config.yaml
model: "masked image model"
dataset: "photos of plants and fungi (iNaturalist)"
train_examples: 45211
image_size: 48
crop_scale_min: 1
horizontal_flip: true
color_jitter: 0.1
method: "simmim"
mask_ratio: 0.75
loss: "l1"
arch: "resnet"
norm: "groupnorm"
activation: "silu"
weight_standardization: false
depths: [2, 2, 7, 2]
kernel_size: 3
stem: "deep"
avg_pool_shortcut: false
widths: [48, 96, 192, 384]
init: "lecun_normal"
residual_init: "none"
optimizer: "adamw"
lr: 0.002
beta1: 0.8
beta2: 0.98
eps: 1e-06
grad_clip: 1.0
ema_decay: 0.99
steps: 17600
batch_size: 384
epochs: 149.5
lr_schedule: "linear"
final_lr_fraction: 0.01
warmup_steps: 880
weight_decay: 0.2
Rows from block 6 of a small masked image model, named by matrix and row number. Rows with one number belong to one channel. Each number is 500 + 50 x the weight over its row's rms, rounded and kept within 0 to 999. All counts start at 0. Numbers have three digits each.
After each channel's rows are labels from the 100 images, of 14848, where the channel reaches its highest value: "strongest on" is what is common among them. Only what is clearly more common there than usual is listed. The data: photos of plants and fungi (iNaturalist). In brackets: how many of the 100.
# convs0: first 3x3 conv (model.blocks.6.convs.0.weight, 192x192x3x3, each kernel summed), inputs 78-116
# convs1: second 3x3 conv (model.blocks.6.convs.1.weight, 192x192x3x3, transposed, each kernel summed), outputs 78-116

convs0.94:518408551495462426479628493564570453441414347489502458480517538441514400470500457498509469440471414560515466455544461
convs1.94:527446571443539545428525518587498468532516418518580486551537456522583445460610462502499569539512513525575453469535434
strongest on: order Caryophyllales (35); family: Cactaceae (29)

convs0.53:579554497680602511545490418511551494455564662546586548483521500461511560516530469472483506525485463516553511520479484
convs1.53:409482432358458521385533488490431505466509544409605501502490481427522465517434494485483444404488421535424551496517447
strongest on: order Caryophyllales (25)

convs0.124:484462493503524452437545371484539539487533546537527569447541514459585565480443565465466451454487533500515563489530532
convs1.124:484447481495552547465568416581483585472533460553526550498408455451522463497412500520437545510496477474445462485480467
strongest on: order Caryophyllales (26); class Liliopsida (26)

convs0.99:526411519535547556424396408412474548502566465607585609466535450495423457458510484472537551440458563435555453462515522
convs1.99:345545452506530445388394523365468456463410422540486480552461548401411496485516493482451534493548589455467464503544574
strongest on: kingdom Fungi (26)

convs0.2:502463423579497421489561449565459495475495494517523427518504612619521485581523469520520486501523499557420529534513493
convs1.2:511519474533543544404522494474501616489440580532602593420531580410411480560443486523487484426505484482420508496537441
strongest on: class Liliopsida (26)

convs0.139:552471455561498616517448543437528458448543505518365563510479427408462511501523522488483484457579600481470522544524479
convs1.139:465609519518532426483624525601502447467639533547458451552501556598464481563473545527470468543514520418480491540532421
strongest on: order Pinales (31); class Pinopsida (31)

convs0.71:505457431445510574430648451585518478493458474530483464467480525509484521499501452469504466506614500581566535476508362
convs1.71:510383533445441534530497524638494572476568484464472537572570496567571467500475533513494573525528464503473508521530518
strongest on: order Caryophyllales (56); family: Cactaceae (54); text has "cactus" (40)

convs0.26:469498463661501381484476474494488460509456497532511468553454534511567440523552474540547537462531592537496493508489516
convs1.26:534508488564592519376471546538497601450450531565504542468535524422462469483478499538538436484604463491433579538590469
strongest on: class Liliopsida (25)

convs0.34:508435479470467488496587561538491491570448487523484489443503525542392454553443512513496527552493482524525446502491430
convs1.34:582394491396336562564553561577382531523602510430436453464510502523506431506449419545545527510489413495458495502520437
strongest on: order Caryophyllales (34); family: Cactaceae (27)

convs0.43:507407487473453330447567486626527540420537456338507447489491549476532560550496446496513550475500529504335535527501487
convs1.43:624442520452503564426392515510547623527537518636478463370449495559530438510508420512471478475400440511492463544599459
strongest on: class Liliopsida (25)

convs0.63:383383444461454484488450449424485483419585489307506550496485464519495517536470456516458541479580477537374449470478460
convs1.63:435501462449497512398456519436492400503489462522568493527484548429468558501484489485452381478571581548509549517487539
strongest on: order Caryophyllales (28)

convs0.79:376432440484437503610555456386542449446390421540507579474511509549537449488523442513515548475449494541593465492460431
convs1.79:449496498417471513385484598430462507542477430429456579611565535478520412501507450440479507559559417530515599599503477
strongest on: class Liliopsida (27)

convs0.38:544594407520510338448614470609490523477470539573451410520526536607519566492497534472527502401524571530533517473497419
convs1.38:551546467549479550532530435504495631450505535532501463416385512490612514494469532523496506438418489498507507560615558
strongest on: order Caryophyllales (35); family: Cactaceae (33)

convs0.9:482506503560496376507496488588492429529465478533467342548487532545520476492495456462487493457495585535508484499492593
convs1.9:586484493502527509452362595533523621491526528558518521433507528435511486538474551554524477540538478465477556534523551
strongest on: order Caryophyllales (25)

convs0.27:519529527512515447462499441450502455437454481504545469473483421460563523486488545461436478548467475528469545509504514
convs1.27:526487509466482517468558380606497521517599513521436486406479466518519436470465451515445549437487459480422462497536467
strongest on: order Asparagales (39); family: Asparagaceae (39); text has "yucca" (32)

convs0.84:591636455602532545571541492523460520474500592503469580469520520479472487572453451525475464547584522517531463472495440
convs1.84:534614521534515432486591535567483481460465512490417488575460511462540463532479490490442451503492445481493420567503381
strongest on: order Caryophyllales (25)

convs0.44:475416504422485428534518499494504435519430448545484395531489483584504479476527506512533530480481571543530467497451616
convs1.44:549508513397484519422327515509519616450534468546514464442547530484474545511485581591550454556497476460446506577516516
strongest on: order Caryophyllales (31); family: Cactaceae (27)

convs0.135:519613470605544416580551439525489432500461589571501439459440580521512542489515539524547557408567623530462506474502520
convs1.135:497587425595612570523608556513495478446569509625498446454420572497516493467477509477490517414494521522520502488473474
strongest on: order Fagales (28)