config.toml
image_size = 48
color_jitter = 0.1
method = "simmim"
mask_ratio = 0.75
activation = "silu"
weight_standardization = false
depths = [2, 2, 7, 2]
widths = [48, 96, 192, 384]
lr = 0.002
beta1 = 0.8
beta2 = 0.98
ema_decay = 0.99
batch_size = 384
weight_decay = 0.2
Rows from block 8 of a small masked image model, named by matrix and row number. Rows with one number belong to one channel. Each number is 200 + 40 x the weight over its row's rms, rounded and kept within 0 to 999. All counts start at 0. After the name is the row's rms in percent of the matrix's.
After each channel's rows are labels from the 100 images, of 14848, where the channel reaches its highest value: "peak at" is the part of the image that holds the peak. Only what is clearly more common there than usual is listed. The data: photos of plants and fungi (iNaturalist). In brackets: how many of the 100.
# convs0: first 3x3 conv (model.blocks.8.convs.0.weight, 192x192x3x3, each kernel summed), inputs 128-191
# convs1: second 3x3 conv (model.blocks.8.convs.1.weight, 192x192x3x3, transposed, each kernel summed), outputs 128-191

convs0.152,129,179,222,210,179,184,155,219,178,171,211,176,211,190,228,99,271,180,239,219,161,201,231,166,224,215,218,203,211,205,204,200,159,144,182,165,255,154,136,137,215,197,235,144,168,156,172,162,206,160,198,203,211,218,207,176,81,233,221,189,187,192,226,224,212
convs1.152,101,196,217,227,161,207,237,153,153,224,165,203,120,145,226,260,218,269,241,223,202,231,182,184,243,163,262,223,155,143,172,201,205,248,201,166,142,168,228,166,130,260,151,199,220,201,196,200,235,215,239,221,262,254,237,102,290,208,126,225,215,216,191,209,226
peak at: bottom left (33); top right (27)

convs0.7,128,172,118,206,180,244,182,167,170,174,174,170,140,157,195,256,198,196,182,188,209,209,198,200,212,164,80,206,207,210,130,187,161,162,182,213,190,225,161,224,115,218,168,160,235,226,171,280,235,215,205,170,204,174,187,94,179,173,190,187,149,159,202,102,248
convs1.7,112,252,154,215,153,237,179,249,180,155,169,214,246,203,203,247,195,205,157,247,291,152,216,200,207,166,143,235,339,158,157,157,179,127,269,189,124,171,170,215,214,164,202,198,175,196,167,128,190,190,211,244,209,243,213,197,213,246,200,203,211,168,218,235,139
peak at: middle left (44)

convs0.3,067,188,177,236,228,213,199,204,206,196,188,232,160,168,161,137,266,165,233,156,186,197,245,207,175,161,89,270,198,180,202,239,202,199,197,218,236,151,196,241,232,237,246,175,170,214,193,196,237,257,188,237,187,221,240,100,223,199,272,203,153,142,130,143,189
convs1.3,060,232,183,185,205,252,267,245,224,237,215,204,162,170,200,182,189,268,155,239,246,201,155,129,191,224,181,157,180,137,236,193,192,194,230,139,140,261,211,124,134,181,243,161,196,168,241,194,219,194,204,149,191,252,168,314,33,228,188,203,198,203,195,230,111
peak at: centre (71)

convs0.63,100,180,225,186,241,186,179,161,269,233,204,221,147,201,224,190,162,142,211,325,168,188,188,228,208,204,120,301,253,236,193,200,233,135,281,239,278,236,174,161,256,204,213,139,248,224,156,219,189,241,225,212,198,210,202,169,252,290,206,237,143,144,203,218,174
convs1.63,095,189,197,203,197,242,267,207,150,211,226,164,150,264,210,169,188,198,146,212,198,159,230,199,199,155,249,174,153,210,202,188,189,221,203,186,165,183,126,212,157,264,222,160,217,132,169,162,219,151,216,194,226,206,190,264,224,196,282,173,174,198,176,177,180
peak at: bottom centre (43); bottom right (34)

convs0.142,060,218,174,152,203,230,202,185,229,228,219,223,303,274,240,219,209,169,181,191,244,210,165,192,217,227,119,194,164,180,238,238,237,193,255,204,231,321,196,224,206,182,183,270,209,225,204,180,195,197,201,219,193,186,270,210,168,243,187,115,218,199,183,194,200
convs1.142,055,212,222,269,146,158,168,207,118,195,135,192,131,213,207,123,201,214,228,188,212,203,202,204,196,195,357,222,165,235,215,149,222,189,191,178,149,172,205,218,272,175,128,147,233,187,173,200,226,193,186,201,219,225,211,219,219,212,190,258,156,196,204,207,241
peak at: bottom right (31)

convs0.130,189,207,218,183,264,164,204,185,268,193,249,176,147,245,193,285,197,138,183,206,167,152,220,178,158,181,211,199,202,171,218,173,190,205,116,212,273,83,195,168,240,216,189,178,164,185,237,207,184,117,155,193,211,127,194,261,358,223,193,137,184,228,187,158,199
convs1.130,195,233,166,208,201,276,262,202,228,221,240,179,248,248,199,230,191,204,115,242,245,165,226,200,221,269,232,146,188,230,179,142,218,212,182,213,301,182,201,207,272,193,187,269,227,217,221,178,224,206,153,214,156,199,180,204,186,229,174,193,201,179,195,210,149
peak at: bottom left (48)

convs0.164,131,197,239,219,181,138,244,162,213,209,278,200,178,256,210,234,165,201,178,235,145,143,208,211,172,199,260,155,185,197,196,159,240,212,165,179,211,249,198,225,185,185,133,185,204,169,218,155,176,210,204,186,182,240,191,227,326,158,211,273,232,164,226,173,127
convs1.164,108,191,170,175,205,176,175,140,171,169,201,230,240,224,221,194,204,156,119,167,232,187,185,213,145,213,192,182,186,206,201,161,198,144,163,207,165,230,197,156,196,148,227,195,257,155,217,188,221,185,163,201,164,247,216,151,196,264,155,174,154,168,174,260,259
peak at: bottom left (27)

convs0.40,076,238,230,213,235,213,201,205,224,210,231,235,156,183,199,221,242,168,188,228,180,167,196,180,164,188,171,289,256,208,176,190,229,177,232,212,256,222,178,235,203,235,219,135,204,237,174,258,223,236,185,218,197,214,169,79,256,196,254,251,181,157,124,164,163
convs1.40,064,214,161,158,261,263,270,228,185,146,320,197,215,183,176,102,159,255,169,258,278,196,238,202,227,199,199,169,167,178,241,200,157,209,246,166,218,241,195,132,185,199,288,164,270,157,198,181,217,202,214,197,201,217,181,309,56,259,215,180,199,219,221,187,141
peak at: centre (45); bottom centre (27)

convs0.48,076,178,191,212,220,132,210,160,299,217,241,248,151,169,194,224,182,163,257,339,173,174,232,214,200,197,163,295,215,196,179,224,215,194,234,269,251,233,197,162,216,196,270,118,265,241,208,260,156,235,213,203,196,248,168,181,213,308,179,239,178,189,187,209,237
convs1.48,060,200,206,232,230,253,282,228,128,227,261,166,204,241,188,122,172,201,150,190,236,194,238,160,212,137,184,198,208,161,203,161,195,248,234,219,111,198,158,194,205,257,190,229,196,131,133,147,256,194,222,165,229,109,216,251,135,155,257,199,229,229,184,216,237
peak at: bottom left (41); top left (36)

convs0.118,066,212,162,141,218,258,191,186,266,234,182,203,260,283,187,216,190,111,165,252,238,293,229,240,185,269,68,227,197,191,213,231,261,217,271,197,271,231,203,268,200,171,206,219,214,237,202,228,169,219,199,214,192,168,236,143,196,272,223,133,211,207,167,204,178
convs1.118,063,197,203,240,165,199,219,231,74,202,130,188,137,246,187,99,178,234,172,211,206,173,148,137,210,154,240,206,153,217,227,177,161,163,198,145,172,148,162,164,230,230,167,60,216,122,139,153,199,184,217,191,230,208,207,170,205,181,230,234,161,170,200,175,208
peak at: bottom centre (34); centre (31)

convs0.191,093,202,220,220,206,221,234,219,213,260,224,194,171,181,165,216,228,265,203,211,229,241,133,232,185,209,214,202,204,268,220,191,219,231,187,216,282,186,172,180,329,193,195,76,183,180,259,177,151,186,273,231,203,237,235,183,239,204,210,192,197,164,242,203,154
convs1.191,070,170,236,220,269,193,200,153,220,196,138,205,163,159,165,191,190,142,212,292,200,110,268,203,232,192,191,231,184,185,168,209,218,174,187,183,221,172,152,198,171,192,261,296,193,196,156,232,253,209,195,260,194,214,206,175,150,189,161,222,168,164,162,202,253
peak at: bottom left (48)

convs0.101,063,222,120,124,230,252,208,174,229,210,194,201,274,338,215,185,196,223,182,191,268,272,204,199,249,223,167,207,178,186,236,211,194,151,280,185,224,205,210,189,182,157,252,224,255,244,253,257,231,181,206,125,189,142,245,215,159,275,216,93,186,194,229,232,193
convs1.101,061,154,209,253,126,210,212,223,111,185,151,197,151,227,207,118,177,193,219,164,189,184,139,200,190,147,242,209,163,207,199,145,234,186,211,198,158,144,196,215,252,213,136,100,192,156,164,129,201,221,207,231,211,186,200,204,265,135,211,272,120,198,192,188,248
peak at: top left (44)

convs0.121,113,206,176,126,141,244,231,156,156,164,218,157,240,206,185,233,86,206,188,130,193,168,211,172,205,154,177,156,231,206,255,204,241,254,202,175,209,262,204,189,221,210,194,181,202,185,227,201,188,198,222,224,214,199,204,211,141,252,143,177,241,163,193,190,137
convs1.121,115,221,171,220,220,137,123,153,179,223,181,159,237,173,186,215,254,231,233,175,145,209,194,232,211,214,153,187,242,199,182,95,190,126,152,162,153,195,234,257,223,70,184,217,209,202,204,194,222,269,162,159,151,169,167,223,313,176,121,209,159,197,189,169,211
peak at: top centre (48)

convs0.165,138,190,237,161,150,136,179,226,159,173,180,190,173,189,172,172,213,174,248,189,171,217,223,177,175,179,216,165,164,150,122,242,224,196,159,190,107,286,214,218,132,148,307,231,261,220,198,211,157,274,176,155,179,167,212,194,131,169,188,189,231,196,218,146,263
convs1.165,135,225,174,242,184,207,211,211,176,214,79,117,270,183,226,213,171,215,224,130,201,215,199,213,149,205,255,208,252,161,153,234,198,185,248,229,137,236,168,235,68,166,219,202,162,186,160,118,206,162,194,212,175,157,211,186,126,201,162,197,217,218,164,145,238
peak at: middle left (34)

convs0.21,140,201,257,186,262,151,205,215,273,190,261,262,184,235,187,270,219,191,163,233,209,222,255,171,143,148,198,206,139,155,238,135,190,266,156,181,168,241,174,228,190,209,214,238,195,207,231,182,156,208,160,165,173,186,159,241,262,193,171,214,231,197,150,207,105
convs1.21,132,190,161,238,152,232,207,121,207,250,151,192,195,164,200,88,194,226,159,207,203,30,194,210,242,216,153,232,207,191,279,111,175,162,224,197,205,228,195,103,242,210,255,180,144,235,232,108,224,194,198,223,212,244,219,107,143,240,199,211,140,212,214,284,168
peak at: bottom left (48); centre (36)

convs0.169,114,204,234,243,244,187,224,201,173,202,184,188,166,226,188,274,236,221,219,209,176,206,170,224,244,209,205,234,199,230,200,167,182,237,238,137,255,182,166,149,235,195,199,164,214,191,267,227,177,165,225,233,212,189,244,197,150,177,154,218,232,143,213,217,230
convs1.169,088,207,286,249,274,182,182,171,164,267,143,202,195,128,207,212,202,234,232,303,145,224,233,233,186,238,226,198,223,197,243,163,194,278,211,166,204,264,159,252,228,171,293,442,112,213,207,259,216,144,168,218,176,220,170,142,171,241,204,227,273,198,139,200,225
peak at: bottom right (33)

convs0.75,124,180,115,215,253,236,220,198,121,253,165,157,144,259,203,337,204,269,202,241,190,210,264,256,218,229,44,212,217,220,210,193,195,225,210,246,185,230,262,207,192,209,171,139,242,219,231,289,190,196,184,228,260,215,226,141,264,122,165,199,217,142,272,164,162
convs1.75,126,185,123,219,124,204,200,223,135,197,143,138,205,144,218,108,163,165,161,159,260,157,164,199,200,196,158,266,329,195,190,243,203,164,223,172,111,98,234,232,158,160,172,161,190,227,196,128,212,181,250,226,206,242,220,126,190,163,165,255,169,187,206,147,212
peak at: centre (53)

convs0.50,079,225,243,226,241,182,243,184,243,189,258,237,192,122,222,171,224,127,281,315,155,214,234,182,200,197,145,276,154,188,163,232,215,191,182,221,235,264,219,180,204,209,204,164,236,242,129,187,175,259,159,196,189,278,193,214,260,304,234,272,197,172,172,188,252
convs1.50,074,209,201,189,278,235,201,216,155,264,224,158,160,213,161,173,181,263,157,151,247,183,203,162,223,218,326,136,162,157,212,149,248,215,202,190,200,160,217,164,167,191,178,214,190,141,191,246,245,166,168,137,184,138,191,264,68,198,170,198,230,196,196,235,210
peak at: top right (34); top centre (28)

convs0.149,076,181,247,221,211,200,193,221,182,194,195,213,148,148,181,174,248,260,234,213,253,221,193,217,194,198,196,212,191,230,212,201,195,235,213,148,259,174,152,200,293,169,202,112,173,178,233,175,180,192,263,242,204,207,260,155,215,186,178,216,198,179,240,174,163
convs1.149,062,179,237,227,258,184,180,133,216,227,109,189,164,168,193,222,188,229,224,261,196,141,181,163,196,219,224,208,233,175,211,227,197,183,203,194,194,199,194,189,169,190,210,316,182,204,202,221,181,198,207,226,197,182,204,187,200,260,151,240,225,238,151,209,288
peak at: bottom right (28)

convs0.107,063,208,172,139,203,243,202,165,247,218,197,216,270,262,220,201,206,145,182,236,236,284,193,196,232,241,91,185,171,186,226,259,223,193,270,186,231,263,207,215,200,165,220,258,202,220,181,219,191,204,203,204,187,184,247,198,179,297,187,133,203,199,178,219,186
convs1.107,059,191,207,257,151,196,211,207,88,209,110,188,135,220,200,100,188,225,207,187,200,197,168,172,180,164,297,214,169,217,224,156,219,162,202,169,151,157,181,183,252,208,125,86,212,159,136,147,217,187,205,179,219,215,213,196,221,153,201,263,149,197,200,202,216
peak at: top left (29)

convs0.122,061,237,126,135,168,232,183,172,213,240,211,218,302,293,233,236,203,165,177,183,240,256,177,213,214,260,120,196,168,177,225,251,245,175,261,185,254,219,212,216,219,177,145,202,204,225,169,205,186,208,185,193,204,196,259,176,164,242,222,111,204,205,206,180,181
convs1.122,055,186,235,260,154,172,166,236,104,186,128,191,132,234,216,153,159,223,215,184,212,138,168,173,154,191,289,217,167,210,198,176,178,213,194,175,151,166,181,202,292,181,171,110,184,155,140,201,232,190,186,208,209,223,202,206,242,177,191,248,132,156,191,191,234
peak at: top centre (30); top left (27)

convs0.65,083,192,214,203,217,170,208,168,249,188,201,227,173,172,179,222,171,197,287,351,189,182,223,179,219,183,162,262,176,216,177,219,185,220,232,236,251,219,204,124,222,213,245,183,224,238,207,219,210,234,183,178,201,263,214,179,254,320,211,271,174,163,186,215,203
convs1.65,059,216,156,226,228,224,240,219,184,226,208,135,203,209,163,170,172,223,167,123,194,159,174,228,167,158,186,207,205,212,206,186,234,253,264,258,122,178,193,226,186,218,190,134,242,143,191,147,207,184,220,229,215,154,208,225,150,173,169,204,257,210,191,163,240
peak at: bottom left (31)

convs0.31,062,194,185,222,226,196,203,219,211,183,197,230,161,163,172,196,229,179,217,244,196,147,211,218,156,180,107,244,191,212,188,204,207,212,235,231,243,146,184,227,257,249,259,187,160,243,186,210,215,225,209,220,198,221,230,90,292,213,236,181,141,174,168,167,271
convs1.31,055,203,249,179,187,247,250,211,245,214,247,182,180,137,202,218,207,245,221,242,262,192,190,161,175,235,204,188,196,149,252,208,196,201,300,149,203,267,218,159,140,220,205,151,250,201,246,164,235,208,226,186,210,265,202,298,62,202,165,203,246,236,201,255,147
peak at: top left (28)

convs0.29,146,193,211,216,114,153,170,181,191,127,184,165,84,198,176,193,152,199,219,194,197,115,180,184,160,177,227,107,183,142,171,127,212,199,206,211,127,260,184,146,271,229,251,174,188,194,210,195,194,135,159,188,192,144,171,236,164,239,172,235,181,159,209,206,159
convs1.29,147,223,202,222,200,193,198,198,159,196,172,205,201,218,190,187,192,216,246,145,214,198,220,245,169,194,256,209,211,247,161,99,264,216,232,179,124,216,201,241,246,154,187,204,189,215,197,205,136,178,178,219,167,204,164,191,141,246,139,232,204,130,162,157,233
peak at: top right (62); top centre (35)

convs0.54,075,185,220,226,226,137,224,156,273,175,205,254,158,110,215,207,166,156,289,313,163,182,225,217,204,191,147,316,191,194,188,213,197,176,213,271,233,226,200,199,209,195,252,156,250,228,191,210,203,253,188,171,184,267,196,202,279,311,208,293,192,183,172,187,217
convs1.54,059,231,214,190,210,251,256,202,163,259,215,152,188,246,191,175,183,230,163,141,248,200,192,179,209,192,278,170,196,187,223,179,249,260,222,205,118,216,188,185,203,218,139,191,205,143,222,173,220,188,205,154,211,146,217,263,187,203,182,220,270,230,195,192,251
peak at: top right (27)

convs0.178,115,168,240,186,145,155,192,195,154,209,181,171,161,210,171,163,236,154,243,177,199,219,204,187,203,154,189,168,152,165,130,227,176,214,179,150,115,299,177,210,138,164,241,234,281,183,233,185,192,195,180,143,184,210,179,205,112,267,130,228,230,160,208,141,248
convs1.178,112,237,178,200,164,143,158,175,168,178,161,145,226,191,200,228,233,226,224,112,200,216,141,242,225,179,170,184,301,193,216,130,204,182,254,220,103,169,197,260,147,119,192,237,184,250,204,174,174,171,176,239,172,211,203,165,146,287,205,220,135,241,185,175,234
peak at: middle right (37)

convs0.173,123,171,209,195,132,176,136,201,179,181,200,195,144,203,205,91,210,180,203,191,218,285,197,217,170,202,277,137,167,191,175,193,184,204,185,236,237,200,239,196,208,174,180,162,188,185,203,199,175,205,189,184,189,224,213,170,260,156,227,231,104,212,148,170,212
convs1.173,115,206,213,216,218,223,203,198,218,191,170,116,219,173,203,65,206,233,203,177,225,109,278,173,237,218,128,252,242,173,190,266,193,170,249,220,235,133,219,172,169,154,174,199,228,241,175,184,242,231,197,149,214,227,209,166,230,245,257,272,165,210,237,203,184
peak at: middle right (51)

convs0.30,077,187,243,211,216,181,265,193,212,207,245,211,149,224,183,188,246,201,248,230,145,172,187,197,173,171,167,185,180,267,202,203,184,234,222,215,283,185,215,204,253,249,245,220,148,243,227,150,202,227,215,228,211,321,187,154,241,180,250,187,176,183,189,170,221
convs1.30,061,196,237,187,199,207,176,208,203,172,259,138,191,115,169,161,178,208,177,210,246,198,252,212,194,245,139,192,213,182,228,172,271,190,237,139,169,192,235,168,138,169,204,190,263,193,285,233,309,202,186,204,186,273,200,276,57,174,127,217,222,191,200,227,121
peak at: top right (27)

convs0.68,121,168,216,190,222,192,207,164,229,206,197,213,125,187,227,282,239,170,212,245,219,289,141,169,193,199,125,203,155,224,153,304,189,184,206,259,152,335,182,184,87,147,229,188,239,225,200,287,186,195,198,162,186,207,203,155,164,205,156,195,219,199,209,181,277
convs1.68,104,184,235,231,201,196,203,218,185,204,239,152,208,239,234,246,219,205,223,173,204,175,254,240,227,187,217,210,239,172,222,205,209,209,241,237,110,208,178,262,0,213,215,246,209,175,194,186,186,163,210,241,234,190,207,265,128,177,226,184,177,278,220,241,179
peak at: middle right (52)

convs0.128,122,197,195,191,180,244,248,185,215,228,216,202,201,187,130,244,195,131,171,276,178,245,179,215,194,218,125,203,232,211,218,178,242,195,163,167,173,172,228,226,147,208,207,242,164,218,174,175,176,211,203,246,208,217,162,195,302,205,221,209,226,160,167,143,181
convs1.128,104,210,209,192,155,187,194,169,162,143,185,220,196,226,151,153,192,237,171,149,197,220,162,149,197,135,230,172,131,175,276,230,142,174,134,120,198,183,163,119,147,199,166,147,193,114,198,213,220,140,201,200,212,217,195,103,185,244,230,213,172,184,174,171,213
peak at: bottom centre (29); bottom left (27)

convs0.37,083,201,180,190,226,213,167,207,213,204,195,217,143,152,209,184,217,187,173,185,175,166,168,228,176,216,110,270,232,207,199,206,200,122,260,233,243,121,166,206,202,247,227,167,164,250,187,239,218,228,212,217,205,205,186,48,289,218,260,203,99,183,160,170,204
convs1.37,084,208,198,179,203,285,287,213,232,184,257,199,152,247,215,189,189,217,178,227,260,205,232,184,194,203,232,181,187,185,248,259,170,223,266,154,169,256,174,188,150,271,226,87,237,200,182,147,191,193,242,193,235,239,205,280,159,207,240,194,225,212,203,212,138
peak at: bottom centre (33); centre (28)

convs0.91,082,175,234,215,233,152,211,169,274,189,212,243,172,140,207,234,191,154,278,371,170,170,216,216,199,187,159,291,218,210,189,197,215,187,248,237,267,219,188,143,214,220,254,142,235,234,200,215,172,253,215,210,203,257,192,214,273,295,200,257,172,153,191,206,191
convs1.91,055,209,198,216,248,228,245,235,167,249,251,183,176,231,196,151,202,222,152,144,201,152,239,183,187,181,238,185,185,205,221,140,213,255,234,224,126,195,160,224,222,207,176,205,233,147,169,153,260,167,202,175,207,158,204,274,134,193,174,190,278,213,176,190,214
peak at: bottom right (51)

convs0.85,117,211,149,215,202,163,170,103,183,209,148,170,88,213,231,241,185,165,187,179,294,237,173,195,242,131,112,151,155,226,190,204,196,188,217,176,212,283,166,233,195,152,159,144,247,259,175,258,219,178,219,158,196,223,218,165,232,288,98,214,151,134,186,145,216
convs1.85,108,231,205,223,184,183,195,186,144,198,142,217,206,206,163,198,195,226,169,224,258,134,188,205,209,183,195,235,257,140,190,42,203,140,233,188,81,134,194,168,220,207,223,152,204,182,208,160,157,211,199,224,244,253,228,229,208,276,226,227,84,258,202,161,220
peak at: middle right (34)

convs0.136,101,247,114,149,227,252,234,172,156,187,174,207,251,278,220,210,174,228,199,168,212,281,192,161,194,222,163,195,193,173,231,252,164,124,212,206,174,274,212,141,161,144,258,226,254,264,168,242,194,220,183,153,185,131,231,254,194,235,203,101,214,148,255,151,233
convs1.136,086,184,272,281,152,156,204,232,152,216,245,214,208,247,239,294,220,213,275,145,142,248,137,234,153,162,203,200,198,200,192,217,237,185,220,217,141,192,180,304,206,170,175,258,182,181,181,152,134,215,181,191,179,167,206,213,292,166,175,237,199,251,206,175,241
peak at: top right (27)

convs0.4,118,194,190,204,201,200,191,180,136,193,209,170,153,106,263,204,210,224,225,189,162,197,221,145,207,206,159,243,180,225,174,206,160,157,234,216,156,269,192,137,156,221,154,177,137,223,142,241,201,207,198,181,201,225,248,98,148,198,143,212,167,167,193,163,277
convs1.4,087,256,201,234,262,225,214,182,158,165,306,177,262,273,212,239,216,276,190,166,249,177,164,245,192,204,270,190,202,176,186,183,243,155,279,206,142,241,225,243,181,178,268,137,235,249,179,231,181,199,185,218,197,187,202,303,253,172,143,168,204,182,220,210,161
peak at: bottom centre (47)

convs0.127,071,242,168,101,208,235,246,162,184,188,217,174,221,294,202,230,165,219,187,183,208,233,159,158,257,202,130,159,162,186,250,225,167,215,238,189,204,299,209,166,182,169,219,293,204,236,208,220,235,175,203,161,185,187,237,222,194,253,191,122,233,210,204,202,186
convs1.127,063,197,170,275,134,162,182,206,153,173,117,174,199,209,192,143,179,150,189,147,186,206,204,269,176,179,238,256,215,235,170,130,225,139,211,206,123,159,195,253,241,178,154,67,244,188,167,154,130,234,195,254,210,219,226,247,266,171,136,267,145,179,210,180,256
peak at: top right (38)

convs0.43,056,205,160,179,210,190,199,209,168,169,185,223,151,201,237,146,245,230,247,194,207,153,195,212,169,173,198,223,183,197,176,212,180,196,250,193,236,142,189,183,275,240,230,236,140,252,176,199,267,226,214,216,208,225,256,84,267,212,195,171,148,179,181,149,302
convs1.43,055,217,246,183,176,254,241,211,269,229,246,181,190,177,229,232,175,242,212,211,279,209,213,215,164,228,259,210,184,139,234,233,224,169,315,169,160,263,220,184,120,247,208,114,228,205,258,227,197,220,227,227,223,241,202,309,89,177,172,196,218,256,205,263,190
peak at: top right (35)

convs0.64,171,184,273,226,169,133,211,212,246,207,249,231,180,227,220,151,247,215,178,189,219,176,160,203,180,198,272,129,182,201,183,155,209,193,162,202,198,144,203,228,174,249,145,226,171,198,244,141,158,136,224,186,192,219,225,245,334,215,118,179,194,211,184,164,208
convs1.64,153,226,221,203,221,240,248,203,193,255,189,224,262,178,210,146,241,158,208,189,215,184,217,209,212,271,276,217,209,184,191,139,174,160,210,227,182,156,197,157,191,176,236,275,213,200,227,116,232,218,171,139,178,180,223,176,197,241,213,188,246,199,194,227,219
peak at: top right (37)

convs0.93,134,183,219,202,237,240,169,176,238,230,216,211,135,201,202,193,183,176,180,246,193,207,109,190,230,206,78,219,233,237,213,231,215,124,254,239,263,185,154,160,230,190,250,180,198,203,181,189,179,246,222,205,192,175,249,112,223,268,211,159,129,160,197,200,201
convs1.93,175,191,218,204,203,253,253,201,194,183,200,188,143,259,184,213,216,209,193,211,187,170,218,234,213,176,277,189,163,204,164,212,207,237,194,198,185,215,146,211,153,288,205,150,199,160,179,193,217,125,241,202,255,199,203,252,193,155,266,164,171,242,200,175,172
peak at: bottom right (38); middle right (31)